A small sound classifier, trained from scratch.
Training: cautious_adamw at rate 0.0011, 4500 steps, batches of 512, held-out accuracy 99%.
Data: trained on read English sentences (LibriTTS-R), 15625 training examples.
Rows from block 2, named by matrix and row number. Rows with one number belong to one neuron. Each number is 128 + 24 x the weight over its row's rms, rounded and kept within 0 to 255. All counts start at 0. After the name is the row's rms in percent of the matrix's.
# gate: MLP gate (model.blocks.2.mlp.gate.weight, 416x160), inputs 0-159
# fc1: MLP up (model.blocks.2.mlp.fc1.weight, 416x160), inputs 0-159
# fc2: MLP down (model.blocks.2.mlp.fc2.weight, 160x416, transposed), outputs 0-159
gate.262 093 [126  85 154 140 100 108 130 135 125 118 145  99 151 117 109 138 133 155 120 133 130 118 144 145 128 146 126 134 122  76 123 142 133 160 139  76  94 145 136 104 118 127 163 103 168 115 138 135 125 128 130 151 121 149 117 158 137 168 116 149 179 108 157 114 154 122 126 135  79 174 100 136 145 127 103 143 135 146 136 159 127 108 150 128 148 115 121  90  95 147 111  99 128 142  73 163  99 120 124 153 130 102  63 115  90 110 137 155  82 108 129 103 136  98 135 131 152  80 161 117 140  92  96 134 114  71 144 134 130 162 127 128 175  82 125  97  85 123 107 125 162 171 140  88 136 146 132 143 148 147 132 117 113  74 126 112 161 150 155 120]
gate.263 077 [ 97 122  91 118 118 109 180 167 134  91 155 114 129  94 123 168  99 142 109 115 141 109 142 122  91 116 154 144 111  87 142 160 140 154 143 127 127 126 127 138 108 144 166 156 126 128 125 142 151 137 148 117 162 125 106  83 180  97 142  98 137  99 136 122 145  76 130  83 124 106 137 147 114 126 136 112 129 130 137 135 116  95 122 147 131  64  62  99  83 137 115 123  96  82 124  66 162 159 102 114 112 161 159 114 120 153 138 128 134 108 136 146 126 103  86 103 123 101 152  79 136 123 130 187 141 119 115 104 120 120  86  97 137 115 122 131 116 100 153 137 117 112 130 127  92 110 132 104 139 117 156 152 167 139 120 143 144 105 133 109]
gate.264 112 [177 121 159 142 147  77 153 131 108 131 124 123 123 116 156 146 150 131 147 103 125  86 164 141 112 156 126 159 124 136  87 110 113 110 141 105 152 154 106 128 128 119  94 139 162 130  80 189 138 137 165 125 135 141 116  82  55 130 123  92 105 114 143 110 145 118 167 101 106 110 157 122 139  98 123 128 116 161  90  64  99 139 112 121 163 134 121 128  97 105 125 133 187 129 130 130 118 148  92 152  91 117 119 104 121 105 141 112 133 117 115 146 134 198 108 129 137 150 108 113 135 126 134 118 115 134 157 159 127 113 141 110 146 129 120 121 139 116 124 122 126 145 160  85  86 144 145 114 164 135  62 128 115 108 127 161 156 156 134 139]
gate.266 070 [141 156 100 152 118 121 149 137 150 139 162 123 111 116 120  87 124 113 118  94 142 122  79 103  96 120 104 102 114  97 106 133 137 177 138 124  96  88 158 113 137 106 114  96 156 113 153 119 113 140  79 105 198 141 135 126 147 111 138 120 135  86 133 140 101 140 118 114  89 130 141 108 139 128 127 129 151 132  95 143 124  87 157 171 187 192  91 149 138 106 148 116 146 184 103 152 129 135 119 149 159 107 122  98 121 131 122 145  91 151  96 107 116  82 166 162  93 127 109 159 171 163 101 108 143 128 122 127 104 121 162 131 106 140 149 105 175 119 136 107 124 122 140 106 144  92 115 143 106 126  91 135 126 147 130 108 120 131 141 136]
gate.267 069 [163 158 139 147 118 126 104 122 141 125  92 124 118 111 129 184 145 118 133 102 118 116 111 116 109 114 133 149 119 111 145 103 125 110 114 141  71  76 107 180 123 144 117 179 104 130 142 105 115 150 112 116 143  99 135 119 157 114 130 129  91 144 105 123 131 102 139  96 136 101 160 111 142  96 126 128 124  99 118  96 119 119 139 127 126  85 132 136 106 132 130 136 126 132 142  83 121 140 102  94  72 170 136 129 156 127 129 110 175 145 100 170 163 101 120  89 169 141 117  85 164 149 159 148 136 135 100 123 158  89 105 111  78  87 141 119 184 117 139 120  93  89 126 114 153  98 140 115 130 119 144 110 126 109 157  57 113 120 145 120]
gate.269 097 [165 150 150  72 131 110 160 126 117 140 163 127 129 140 171 140 140 141 116 154 169 156 138 115 143 131 126 141  82 107 110  68 147 132 130 107 117 111 127 139 119 134 129 169 151  80 114 108 117 130 104 126 110 131 127 135  91  99 133 138 175 141 125 173  81 118 104 150 165 142 135 138 149 156 153 113  91  99 108 121 125 155  97 156 151 115 150 164  95 139 146 120 142 124 150 122 120  71 131 165 115 107 154 128 106 121 148 103  91 125 102 135 139 143 102  65 134  90 149 144 134 114 111  84 139 107 111  65 114 120 115 110 124 102 147 163 119 136 115 139 143 119 144  89  92 125  99 107 121 163 113 103  92 119 146 112 136 116 137  73]
gate.270 079 [145  93 163 117 100 125 124 120 127 109  90 188 162  94 103  98 156 139 150  77 141 211 133 106 132  96 139 129  79 110 121  99 147 186 101  95 114 112 160 122 131 155 113 120 132 132 113 157 137 107 155 112 122 128 147 137 111 148 106 155 132 134 132  98 153 141 150 116 117 151 124 109 134  88 101 120 126 139 110 115 135 146 141 138 117 151 105 101 148 128  94 134 140 102 118  99 180 185 116 149 125 147 111  81  80 128 120 134 159 101 135 109 114 159 129 147 143  93 120 113 149 120 136 117 114 114 118 107 152 129 160 112  86 106 175 179 134  98 108 117 100 112 100 127 147  91 118 128 112 111 145 128 160 133 116 112 119 107 151  94]
gate.271 089 [131 118 179 141 138  84 123 120 157 125 126 159 144 124 136 176 113 152 123 167 143  86 127 193 149 170 136 147 141 120 131 121 109 130 137 130 105 140 115 130 147 106 134  91 157 150 120 109 169 102 127 129 142  67 141 128  76 193 103 134 145 160 133  84 136 123 183 103 103 160 139 113 121 102 128 126 165 136 142 128 105 163 162 112 109 106 122 123 109 177 127 119 186 161 124 116  97 137 177 134 100 121 115 106 126 135 131 168 113  97 110 108 149 140 142 118 159  99 145 154 149 100 112 128 131  89 133 139 145 149 109 130 126 121 121 133  86 146 139 139 102 129  83  90 135 147 109 133 114 132  92 132 121 119 121 161 141 117 151  90]
gate.272 110 [128  96  89 120 156  85 132 135  93 102 109 119 133 101 115 162 115  76 176 110 115 112 165 128 151 138 100 135 139 125 123 125 141 101 100 144 101 162 104 161 129 128 109 165  88 102 133 151  94 165 119 105 130 101 131 122 129  52 137 127 106 150 103 114 148 110 143 151 113  80 159 159 118 126 123  81 140  85 128 100 117 116 101 129 137 113 149 114 142 110 112 145 133 122 160 122 129 114  73 109 117  71 139 121 154 143 152  83 133 131 127 143 118 170 112 133 110 107 121 144 106 154 126 130 132 128 153 141  99  92 112 123 139 137 138 141 107  92  97  91  91 147 143 130 101 130 138 109 182 110 144  75  82 101 130 101 125 154 117 132]
gate.273 084 [117 155 163 108 121 149  93 127 130 112 123 149 111 127  94 139 139 144  98 100 117 136 104 146 112 123 111  90 129 144 132 149 189 142 128 158  98 111  96 133 129 156  89 190 138 109 115 148 145 156 141 134 117 144  97 112 122 115 129 152 137 125 116 153 152 114 159 145 139 127 111 139 161 107  97 131  98 137 101 141 146 117 138 110 131 117 119 103 163 121  70  93 108 132  79 141 214 141 126 112 131 163  89 113 115  86 101 148 124  67 136 136 134 110 136 105 140  94 124 106  96  96 116 120 121 128 111 124 145  98 167  99 119 148 165 107 132 133 124 126 141 150 120 155 121 146 128  95 153 134 137 156 180  81 128 120 141 104  74  90]
gate.274 094 [ 93 123 143  81  98 108 105 115 131 113 106 123 153  69 131 109 114 131 118  96 110 131  71 135 127 153 128 144 122 166 156 130 146 120 151 109 115 167 117 114 141 151 155 137 111 125 133 149 135 120 119 109 143  50 104 112 121  96 130  98 142 111 147 107 114 106 107 136 149 139 127 146 110 137 156  88 118 124 169 148  97 110 126 126 140 138 127 110  94 143 112 135 117 175 129 109 103 126 104 118 141  89  99 129 125 154  79 102 158 127 150 157 181 103 120 162 174 118 144  92  99 117 118 145  71 107 139 136 128 143 114 104 103 143 119 138 145 127 132 156 102 107 150 101 127 179 124 115 132 149 126  72 122 214 134 141 117 129 111 110]
gate.275 101 [109  96 131 103 135 108 131 159  94 113  97 138 159 114  99 137 111  71 138 122  94 129 153 117 137 177 112 134 163 125 104 130 123 129  96 100 119 199 158 120 155 117 141 123 144 106 149 144  87 141 136  91 174 117 138 128 135 116 105 126 137 133  77 121 149 124  85 164 139  72 108 103 130 142 156 118 144  60 124 155  88 120 131 128 137 160 118 107  95 125 121 129 155 169 135 135 132 132 132  85 110  84 135 121 110 108 151 132 113 160 149  77 111 111 132 160 159  87 120 155 150 158 126 136 135 100 154 151 145  81 137 124 115 138 148 139 160 148 121 130 105 140 134 133 123 174 138 162 138 128 142 124 110 151  84 133  93 160 125 124]
gate.276 123 [100 102 141 160 142 131  91  82 109 161 113 132 136 103 104 148 129 127 122 129 148 122 129 160 139 144 121 121  93  95 148 126 140 162 107 111 108 135 132 131 161  92 130 116 139 130 154 132 133 126 142 134 132 116 135 167 142 142 176 107 169 151 143 115 151 128 146 153 142 148 120 140 121 159 140 108 140 127 180 147 129 162 164 125 122 135 106  95  91 160  98 108 141 116 131 156 161  89 105 176 131 116 134 124 123 100 135 166  44 114 149 102 149 143 121 134 115  76 169 160 130 125  65 149 132 132 121 149 146 158 119 164  87 139  87 112 120  99 104 130 115 149 127 145 165 136 162 110 138 146 169 115 179 138 126 168 141  98 151 160]
gate.277 112 [104  84 109  89 124 132 112 118 119 147  98 115 153  84 115 100 159 129 132 128 117 112  79 124 129 178 116 118 164 162 132 132 144 128 101 119 111 177 111  83 150 131 125  69  99 121 148  96 105 106 167 107 119 126  95 159 139 126 141  97 124 146 130 116 101 148 130 153 113 132 151 127 120 139 135  41 135 110 130 135 146 175 134 107 107 150 122 123 157 133 117 120 149 115 121  77 124 149 104 151 145 116 123 126 103  95  95  99 120 145 141 117 105 129 101 135  99 138 117 155 126 132 125 131 117 164 148 157 117 137 135 151  93 163 128 146  90 121  83 134 119  78 127 105 157 168 162 112  96 141 151 164 125 135 132 169 119  82  97 161]
fc1.262 098 [113 111  89 114 132 169 111 105 118 121 150 186  96 155 107 111 115  90 135 120 113 137 128  90  98  76 117 103 105 140  93 130 125 111 117 109 162 113 170 109 126 139  72 164 112 137 168 110 100 132 123 146 161 146 148 112 143  82 170 123  83  74 100 172 108 117 137 134 147  68 129 147 146 143 116 127 103 158 121 106 146 132 123 141 110 142 101 122 143  95 140 146 107 173 112 139 144 101 128  60 120 130 157 152 137 123 143 136 131 161 113 113 108 136 147 150 109 143  75 102 117 134 131 166 139 164 119 113 138 106 147 144 124  88 151 143 173 108 132 128 117 140 134 161 159 142 145 135 132 102 158 140 135 125  92 125 132 125  94 127]
fc1.263 077 [ 80  85 140 150 128 129 150 112 119 128 146 103 136 180 104 126 197 128 139 172 127  80 133 140 168 138 151 122 107 112 147 137 156 151 103 132 102 189  79 122 105 141 120 112 159 125 147  99 145 141 103 152 123 136 150 128 107 137 135  97 109 125 119 151 105 124 103 164 117 141  97 107 170 128 113 126 153  89 127 135 152 152 160 125 126 186  87 135 107 155 147 117  94  92 155 109 123  83 153 114 126 143 170  73 138  85 120 128 102 128  94 140 111 152 159 147 127 134  88 166 126 105 109 151 142  91 105 136 114 126  95 171 115 117 111 136 130 140 124 134 134 132 107  77 111 138 123 160 141 137  96 113 116 125 116 103 129 139 135 109]
fc1.264 103 [146 186 106 120 123 149 118 141 120 144 149 169 104 119  77  79 115 115 133 170 143 174 109 151 132 113 131 123 114  76 130 119 152 164 113 118 134 158 146 127 181 136 187 108 120 103 164 101 110 106 128 104 133 140 136 171 125 139 139 153 165 112  99 140 126  87 153 158 125 140  89 132 148 165 120 109 148 100 131 190 145 115 129 151 118 135 107 141 119 132 111 154 101 163 144 111 135 128 151 114 157 121 166 150 143 155 147 163 137 145 126  72 117 129 130 128  98  94  95 164 104 121 138 155 137  83 112 111 124 147 107 139 104 109 126 119 166 149 118 108  99 122 109 161 161 149 127 121  94 110 149 123 148 150 118 114 150 104 153  86]
fc1.266 069 [121 123 100 121 129 120 102 112 118 157 133 137 132 147 123 134 105 117 181 128 164 117 116 105 108 127  90 177 128 145 149 195  94 102 118 125 157 108 135 156  99 129 100 117 120 138 114 148 143 146 100 146 117 129 161  79 176 132 142 133 157 120 121 125 112 112 110 114 139 112 172 165  82 145 118 125 154  81  79 125 124  57  93 155  86 108 120 123  95 105  80 135 130 149 146 122 137 159 112 136 120 125 101 136 141 112  99  88 111 109 171 130 126  68 172 131  94 115 132 153 129 135 115 146 115 135 120 134 114 126  89 144 139 119 132 132 144 119 125 155 178 160 120 166 115 104 118 132 159 131 172 124 139 146 116 133 120 146 131 182]
fc1.267 072 [142  91  88 147 163 112 138 148 120 118 112 102 120 137 127 112 169 126 126 126 149 130 125 107 114 103 136 116 133  96 157 137 180 124 117 176 148 180 175 117  92 159 174  83 119 122 142 113 112 142 116  88 110 175 139 143 107 147 139 100 125 106 126 166 123 105  88 141  73 134 136 135 145 133 144 117 154 124 155 113  91 123 146 163  85 170 135 119 102  94  85 111 113 117 160 152 122 137 101 136 137 152 150 148 130 138 133 131 150 130 130 142 108 129 129 144  98 103  87 111 128 125 129 109 142 130 146 145 158 103 161 144 158  74 135 115 116 108 122 142 133  91 118 113 145 177 126 162 127  98 145 162  93 144 132  93 195 100 118 145]
fc1.269 094 [129 151 101 112 138 146 140 140 108 132 118  82 129 113 175 135 139 120 128 141 155 136 138 141  96 113 145 156 114 148 111 110 118 133 127 143 136 129 177 131  97 122 172 195 119 121 104  97 138 163 140 108 156 152 140 101 152  81 177 136  94 112  98  97 102 101 104  95 127  98 158 136 117  95 155 118 131 123 123 123 115 126 111 160 107  72 140 147 119 151 127 128 124 116 106 179 107 137  90 123 141 143 134 110 147 140 123 125 143  88 126 109 148 130 130  98 103 148 145 107  83 123 126 136 163 133 135 131 133  91 135  91 160 120 104 128 111 101 122 137 201 140 124 120 126  69  94 130 140  89 134 127  87 176 137  99 108 149 185 112]
fc1.270 075 [145 149 141 109 118 141 205 135 123 127 135 160 133  83 127 117 164 137 160  85 136 158 113 113 118 123 113  91 127  71 114 120 110 157 123 130 145 116 121 146 165 135 127 109 157 157 129 122 126 163 168 131  98 150 133 132 179 127 152 111 149 110 157 119 154 148  91 117 116 169  91 148 126 120 125 109 157 118  83 121 139 141 118 130 131 128 101 183 158 162  79 107 111 138 115 103 153 139  96 157  97 131 147  93 145 164  95 137 126 113 123 119 158 166 154 147  97 110 121 146  76  82 100 121 156 107 135 127 131 130 145 116 104 124 139 145 105 102 123 103 135  82 111 150 154 113 142 142 112 140 134 176 143 146 140 161  95 119 133  76]
fc1.271 089 [159 132 130 145 116 112  78 118 115 125 142 129 144 125 130 147 123 125 121 120 156 160 128 155 149 115 125 150 105  90 129 147 141 136 112 109  79 169 111 130 151 121 114 139 179 147 125  98 132 113 137 155 121 104 131 115 127 180 138 169 171 140 105 113 122  99 129 148 132 139 134 128 135 119 116 110 145  95 190 146 127 174 114 139 143 122 198 100 124 131 111 134 190 138  97 145 106 108 154 167 120 105 123 122  97 114 166 156 107 117  90 127 116 102 104  73 146  85 171 131 119  97  89 140 138  96 114 130 105 125 156 149 147 100 108 121  83 147 121 126 124 176 110  85 114 103 128 113 171 146 151 133  87 113 118 135 159 131 164 133]
fc1.272 115 [110  93 129 139 163 150 147 159 132 117 108  98 138 124 125  69 114 145 125 146 112 139  98 101 161 145 146 113 185 157 130 129 114 129 100 118 125 147 158 139 127 125 139  58 129 132 124 116 155 131 158 100 123 167 112 151 157 122  99  78 112 161 158  96 111 163 118  89 102 156 126  90 122 102 132 119 187 136 120 125 144 123 151 102 116 170 127  92 155 147 124 125 126 136 122 112 117  94 157 108 126 151 131 139 153 118 116 135 150 115 116 133 112 134 104 183 115 164  91 178 132 137 160 125 145 167 117 161 152 149 132 142  94 160 137 147 135 148 108 120 114 124 100 119 165 160 139 116 102 117 151 138 200 144 112 136 106 111 107 170]
fc1.273 081 [107 137 122 146 160 154  83 151 119 147 161 114 106 100 104 106 105 166 135 126 155  97 131 113 122 109 137 121  97 146 148 148 199 136 106 117 112 104 142 143 108 101 120 113 121 112 139 125 148 174 139 150 134 159 103 157 136 143 117 161 156 125 136 180 121 111 113 128 118 130 132 148 156 151  96 148 145  90 125 128 170 118 135 136 148 132 106 100 194 128 123  88  70 109 110 119 156  73 138  91 115 160 137 174 138  83 110 154 106 109 126 130 106 106 103 135 111 101 152 131  97 119 121 125 140 140 108 129 127 161 125 119 133 125 112 124 156 137 135 179 126 126 143 173 169 157 117 155 119 161  99 133 194  99 139 113 160 107 114 124]
fc1.274 101 [126 118 119 159 158 137 135 168 150 130 129  93 113 185 128 106 171 136  87 167 159 109 124 129 120 132 138 102 159  86  91 121 120 132  97 124 118  95 167 101 120 110  96 113 133 171 160  80 133 120 133 153 122 128 141 139 131 179 132 112 112 141 131 128 126 124 138 124  99 127 106 111 125 112 122 141 153 120 129 101 151 158 151 135 115 118 109 128 159  96 129 111 121  86  75 125 138 110 205 131 131 159 152 118  82  94 137 139  90  81 107 125  86 123  98  97 104 147 152 191 132 121 134 109 125 117 102 127 105 141 108 137 142 140 107 142 139 170 128  87 152 113  87 123 163 105 133 143 111 131 135 159 166  92 126 159 119 104 114 127]
fc1.275 094 [ 99 129 116 167 113 156 145  83 164 149 117 136  93 152 147 131 131 130  88 133 138 144 115 160 109 110  87 111 115  85 160  89 111 123 143 129 159  81 120 114 113 110 149 121 118 157 139 108 128 103 177 162  89 141 127 121 130 147 152 106  99 120 161  99 110 122 152 110 103 117 102 152  97 108 127 123  63 125 161 120 120 119 133 110  86  76 159 157 128 145 109  90 120  94 118 126 127 150 112 138 135 144 129 140 144 131  92 124 143  85  85 145 144 156 127 109 102 151 130  88  74  87 125  96  92 133 124 121 118 132 141 127 114 115 141 104  93  89 137 104 159 110 119 152 123  80 127 132  92 106 102 127 115 147 125 126 105  99 154 177]
fc1.276 126 [124  98 140 121 145 113 128  74 145 149 131 149 146 132 116 174 160 145 182 138 156 120 147 152 165 168 127 104 147  94 181 108 158 136 127 130 107 156 173 139 134 106 123 105 117 150 135 114 145 142 135 122 120 154 144 151 130 144 163  84 142 178 172 158 105 178 128 151 149 142 128 145 154 137 139 105 150 143 165 115 127 161 149 136 132 124 131 108 107 131 107  93 149 110 178 155 132  76 127 171 115 110 151 121 158 132 135 149  61 102 147 117 140 150 139 127 104 113 163 152  95  93  69 127 135 122 125 146 141 150 149 166 106 137  91 118  69 131 126 133 133 120 158 123 145 143 130 138 112 126 154 121 162 123 149 157 129 110 123 118]
fc1.277 117 [157 164 115 107 154 125 138 131 108 130 125 157 133  96 129 110 135 118 191 104 161 139 116 138 105 111 139 110 120 146 108 133 110 128 122 150 134 138 153 144 117 111 112 134 100 112 138 148 123 183 177  72 154 132 170 162 162 133 149 133 144  80  83 150 196 141 161 135  79 133 130 174 142 140 105 138 162 108 109 138 132 122 124 159 135 150 104 157 140  85 141 124 144 156 149 126 151 182 108 131 148 130 147 150 130 117 158 168 134 126 143  93  77 171 151 152  99 119 124 103 153 146 137 172 157 145 144 109 101 125 101 114 147 128 141 139 146 110 138 143 122 118 127 177 142 139 150 141 138 123 132 159 163  98  85 119 132 113 163 127]
fc2.262 096 [131 126 122 162 162 127 168 163 114  93 135 110  91 143 103 165  91  85  91 153 118 113 148 141  87  69 127 149 142 144 145 134 117 134 119 141 141 112 135 110 130 185 148 165  96 134  81 162 125 113 134 134 135 152 117 103 146 100 158 109  74 118 128  97 118 128 114 147 119 105 135 146 130 130 128 115 104 124 157 134 162 130 165 124 128 118 124 131 121 149 160 167 116 137 119 127 127 122 130 109  98 126 116 185 130 114 161 180 173 149 110 155 151 108 114 134 118 126 143 135 122 139 152 173  93 152 105 120 140  90 105  82 146  77 134 101 116 120 150 149 141 154 179 143  97 121  89 154 137  83 160 126  98 125 137 112 158 145 147 146]
fc2.263 078 [167 176 173 139  94 150 107 107 127  83 116 122 104 140 121 155 107 123  87 135 116 113 138 109 113 119 151 139 106  84 125 128 142 108 119  90 135 100 136 161 105  82 133 149 142 125 120 137 108 139 122 113 131 108  87  83 123 122  87 124 132 129 104 103 118  68 134 115 131 159 140  98  92 129  90 145  87 102 106 121  94 151 149 107 120  94 112 153  76 164 137 139 128 127 141 115 101 159 117 124 181 109 159  90 132 136 139 126  97 109 130  92 149 129 160 118 133 145 114  93 140 141 113  83 147 133 105  55 134 147 108 127 119 134 105 130 125 103 126 140  99 104 115  87  99  92 120 131 143 123  88 126 150 124 168 105 114 137 157  90]
fc2.264 102 [142 124 135 144 141 119 153 151 132 106 112 121 133 146 141 135 102 158 128 115 159 152 144 157 137 129 162 164 171 118 165 135 171 109 110 131  98 120 122 155 151 131 159 153 151 101 147 133 128 144 148 181 164 115 116 170 153 106 115 112 149 141 122 111 148 170 105 111 125 146 152 147 141 118 123 113 151 129 118 131 134 126 159 106 151  79 150 125 148 165  96  90  88 134 126 145 146 119 159 119 163 121 196 173 136  98 157 143 114 131 114 125 158 114  92 120 170 129 138 189 104 134  97 172 154 129 116 149 125 136 100 158 126 134 104  76 130 165 126 155 158 145 146 105 155 131 139 110 140 167 158 116 145 117 168 108 158 144 177 162]
fc2.266 065 [167 120 143  94  95 124  94 101 144 160 110 161 141 110 169  86 119 103 153 133 112 107 116 155  93 126 113 152 124 123 158 178 119 129 147 110 181 135  85 114 114 156 127  95 151 127 143 146 147 127 178 120 124 105  85 103 151 146 172 116 105  89 100  99 172 111 149 144 137 121 142 173 148 146 117 140 162 156 109 109 134 148 115 102 162 144 120 140 133 139 165 145 159 133 107 126 119 165 124 163 151 144  82 128 117 112 123 177 188 137  92 139 110 155 140 130 166 163 135 166 127 140 154 145 163 164 147 125 141 118 151 158 109 149 138 153 146  84 166 125 135 116 115 107 152 139 133 130 122 132 106 158 141 133 105 151 152 134 122 141]
fc2.267 070 [136 128 162 122 138 129 141 132 113  86 110 151 123 115 107 112 145 117 161 131 141 168 160 123 147 100 100 144  90 114 119 113 133  96  99 143 142 159 125 170  86  98 151 120 124 131 143 128 133 107 127  88 115 147 122 115 101 111 102 107 154 131 124 151 120 118  97 143 131 141 126 125 138 123 108 127 101 102 135 118 133 119 129  93 171 114 162 123 124 135 108  90 114 117 137 107  67 128  70 124 142 137 174 101 144 135 138 119  81 110 102  85 125 171 108 171 160 116  85  86 135 112 100  78 189 142 100 131  78  99 136 132 107 139 124  83 146  96 134 126 131 109 119  98 101 148 142 140 132 160  86 157 100  74 103 100 111 119 153 137]
fc2.269 086 [108 108 131 148 109 135 147 172 158 107  76  98 115 128 117 162 152 104 117 117  86 136 170 135 120 119  93 136 146  91 166 118 117 120 128 139 125 108 155 106 136 125 176 121  93 147 103 116  78 132 123 116 138 164 190 127 106 123 105 139 115 108 120  93 122 126 129 119  67 125 120 115 126  89 149 105 165  95 132 136 130 112 201 148  82 135 140 138 160 152  92 147 125 139  93 124 137 169 116 108 125 114 126 152  81 183 127 109 109 130 100 118 173 125 142 127 142 132 127 171 129 128 118 115 105 102 130 135 159 108 121 108 139 112 113  81 106 162 114 120 149 127 115 137 155 101  90  85  96  99 128 130 102 145 130 113 131 163 155 130]
fc2.270 067 [153 156 100 119 137 121 156 165 170 118 154  94 126 131 161  57 125 107 151  89 115 193  95 140 114 117 131 132 133 125 110 131 140 122 135 157 126  95 176  99 156 139 146 118 134 132 151 144 145 135 115  91  99 113 159 166 157 156 153 130 112 111 108 150 132 121 122 146 113  97 109 163 146 162 121 105 110 116 110 138 115 147  95 139 122 118 106  94 144 125 125 131 124 166 140 125 156 135 167 140 145 131 109 192 126 138 106 170 178 123 117 153  87 140 109 136 106  96 171 120 124 124 166 140 159 116 124 103 167  94 134 113 131 131 137 116 166 118  94 133 139 139 189 140 145 133 166 164 131 131 164 157 157 156 137  96 155 124 130 135]
fc2.271 082 [132 105  99  89  89 134 117  83 124 126 121 135 156  96 139  87 118 136 120 104 153 141 103 121 136 141 124 111  94 145  96 137 134 123 110  96 112 127 142 142  73 116 126  68 108 116 126 120 129 174 132  94 104 108 118 137 112 136 117 140 143  97 100 114 131 108 119  96 147 126 146 113 108 140 116 138 158 107  92  99 107 107  99 112 119 131 139 132 124  99 131 115 129  69 143 101 126 134 144 150 137  99 115  90 107  98  74 134 133 123 130 127  78  94 182 119 142 115  93 142 147 116 119 151 144 134 131 149  48 120 192 121 130 161 135 177 121 127 119 108 102  85  61 108 129 105 151 139 105 136 139 137 143 127 117 105 150  96 138 163]
fc2.272 125 [129 128 144  88 137  97 114 126 132 117 140 115 145 113 126 123 132 108 115  77 118 153 132 132 108 105 119 156 105 106 136 135 132  75 123 157  81 137 113 122 111 140 130 100 147 106 158 125 118 105 159 133 102 114  86 115 153 132 116  93 108 134 130 163 110 181  83  93 149 129 147 144 157 129 107 165 127 134  91 103  88  60 123 120 130 111 118 127 145 116  69  81  88 134 151 132 129  92 131  97 126  94 152 145 111 109 125 154 100  79 132 114 123 107  80 124 166  88 138 142  87  78 151 148 157 118 129 136 134  81 129 155 153 109 126  93 139 136 144 135 125  99 144  99 155 118 138 120  89  89 166 130 117 112 109 100 147 114 114 117]
fc2.273 073 [ 80 131  97 107 125 119 152 122 166 129 151 106 135 153 149 102 113  74 130 135 114 142 162 131 197 182 130 127 136 120 126 132  99 110 132 110 129 127 123 130 107 110 111 137 134 131 146 105  86 146 111  90 164 122 131 128 112 134 129 134  89 176 139 125  88 160  93 104 153  64  96 155  98 151 122 105  94  95 126 110 114 119  83 155 127  75 169 104 107 111 145 116 126 143 143 144 105 110 149  85 133  76  89 106 169 171 111 120 106 143  97 119 116 117 142 140 125 108 164 113 120 119 145 111  96  95 124 177 118  95 129 129 137 164 108  99 118 129 137 130 135 137 144 106  88 144 142 118 142 108 155 115 127 148 123 106 157 108 141 110]
fc2.274 097 [145 103 216 143 118 133  76 111 114 112 105 126 126 129  90 183 131 152 112 132 137 101 146 133 152 148 109 123 130  95 124  92  92 145 125 137 119 153 144 115 131  94 131 133 137 131 155 114  97 150 125 128 145 117 159 126 115 132 100 141 115 129 118 154 135 126 138 112 135 154 149  91 127 116 110 120 128 152 140 130 154 139 186 114 100 144 132 134 135 166 128 126 134 148 148 152 137 145 119 151 180 131 169  96 123 138 172  94  85 156 155  99 178 130 139 112 100 153 113 119 109 155 110  95 133 117 138 125 211 138 158 143 111 140 129 107 120 137 112 142  99 149 126 144 222 166 143 123 107 144 113 102 115 112 130 147  99 122 141 125]
fc2.275 100 [168 154 162 147 137 164 106  99 150 169 152 103 125 161 147 170 120 152  90 144 151 101 148 165 125 151 142 111 142 106 117 119 125 154 150 126 130 110 176 139 113 148 123 141 134 122 148 111 136 130 127 131 126 113 144 147  96 161 100 152 155 104 116 151 112 145 120 148 122 165 164 106 129 168 125 159 125 160 105 130 153 150 173 178 128 117 131 159 107 137 154 140 148 134 142 142 199 140 165 183 186 123 144 107 149 164 141 111 149 117 157 137 164 136 134 117 117 120 142 106 141 149 140  91 141 121 152  78 165 147 145 134 122 144 140 142 127 163 137 139 129 142  80 143 137 125 127 159 145 166 119 179 148 135 178 119 109 114 163 107]
fc2.276 126 [102  98  79  99 129 109 100 148 110 116  79 116 107 147  86 100 152  88 133 141 121 126 127 108 143 147  94 114 154 145 121  97  98 142 111 115 113 141 157  87 111 102 142 112  76 121 153 119  78 125 117  90 135 148 117 108 141 148 115 122  91 134 109 121 122 140 126 118 104  81 105 103 126 116 114  79 136  87 119 115 142 134 100 160 111 154 125 111 159 105 132 134 156 116 121 150 116 149 130 118 133 103  92 116 101 121 103 131 120 150 128 103  64 112 137 131 109 155  96 178 142 144 115 131  85 137  95 166  83 104 143 133 111 144 140 114 108 140 108  90 115 100 135 122 155 147 128  95  81 111 167 105  87 110  91 160 112 118  99 167]
fc2.277 138 [157 152 123 114 123 102 126 130 155 106 145 160 133 139 154  74 102 132 144 129 120 115  86 150 123 177 129 140 130 118  70 145  87 122 139 149 158  93  98 110  93 127  62 165 145 125 113 142 146 145 142 112 129 155 136 115 113 198 142 184 127 135  94 118 153 172 147 102 124 135 152 124 124 116  99 132 122 126  99 101 101 102 115 103 101  97 124 156 103  92 131 130 159 135  93 115 127 144 171 129 153 142 133 128 117 141 105 174 129 117 142 138 107 145 154 112 157 122 124 111 115 140  83 121 158 173  95 136 116 143 157 107 151 129 153 162  86 142 128 170 147  98 140 169 114 101 128 135 111 146 139 125 163  96 121 112 153 131 160 139]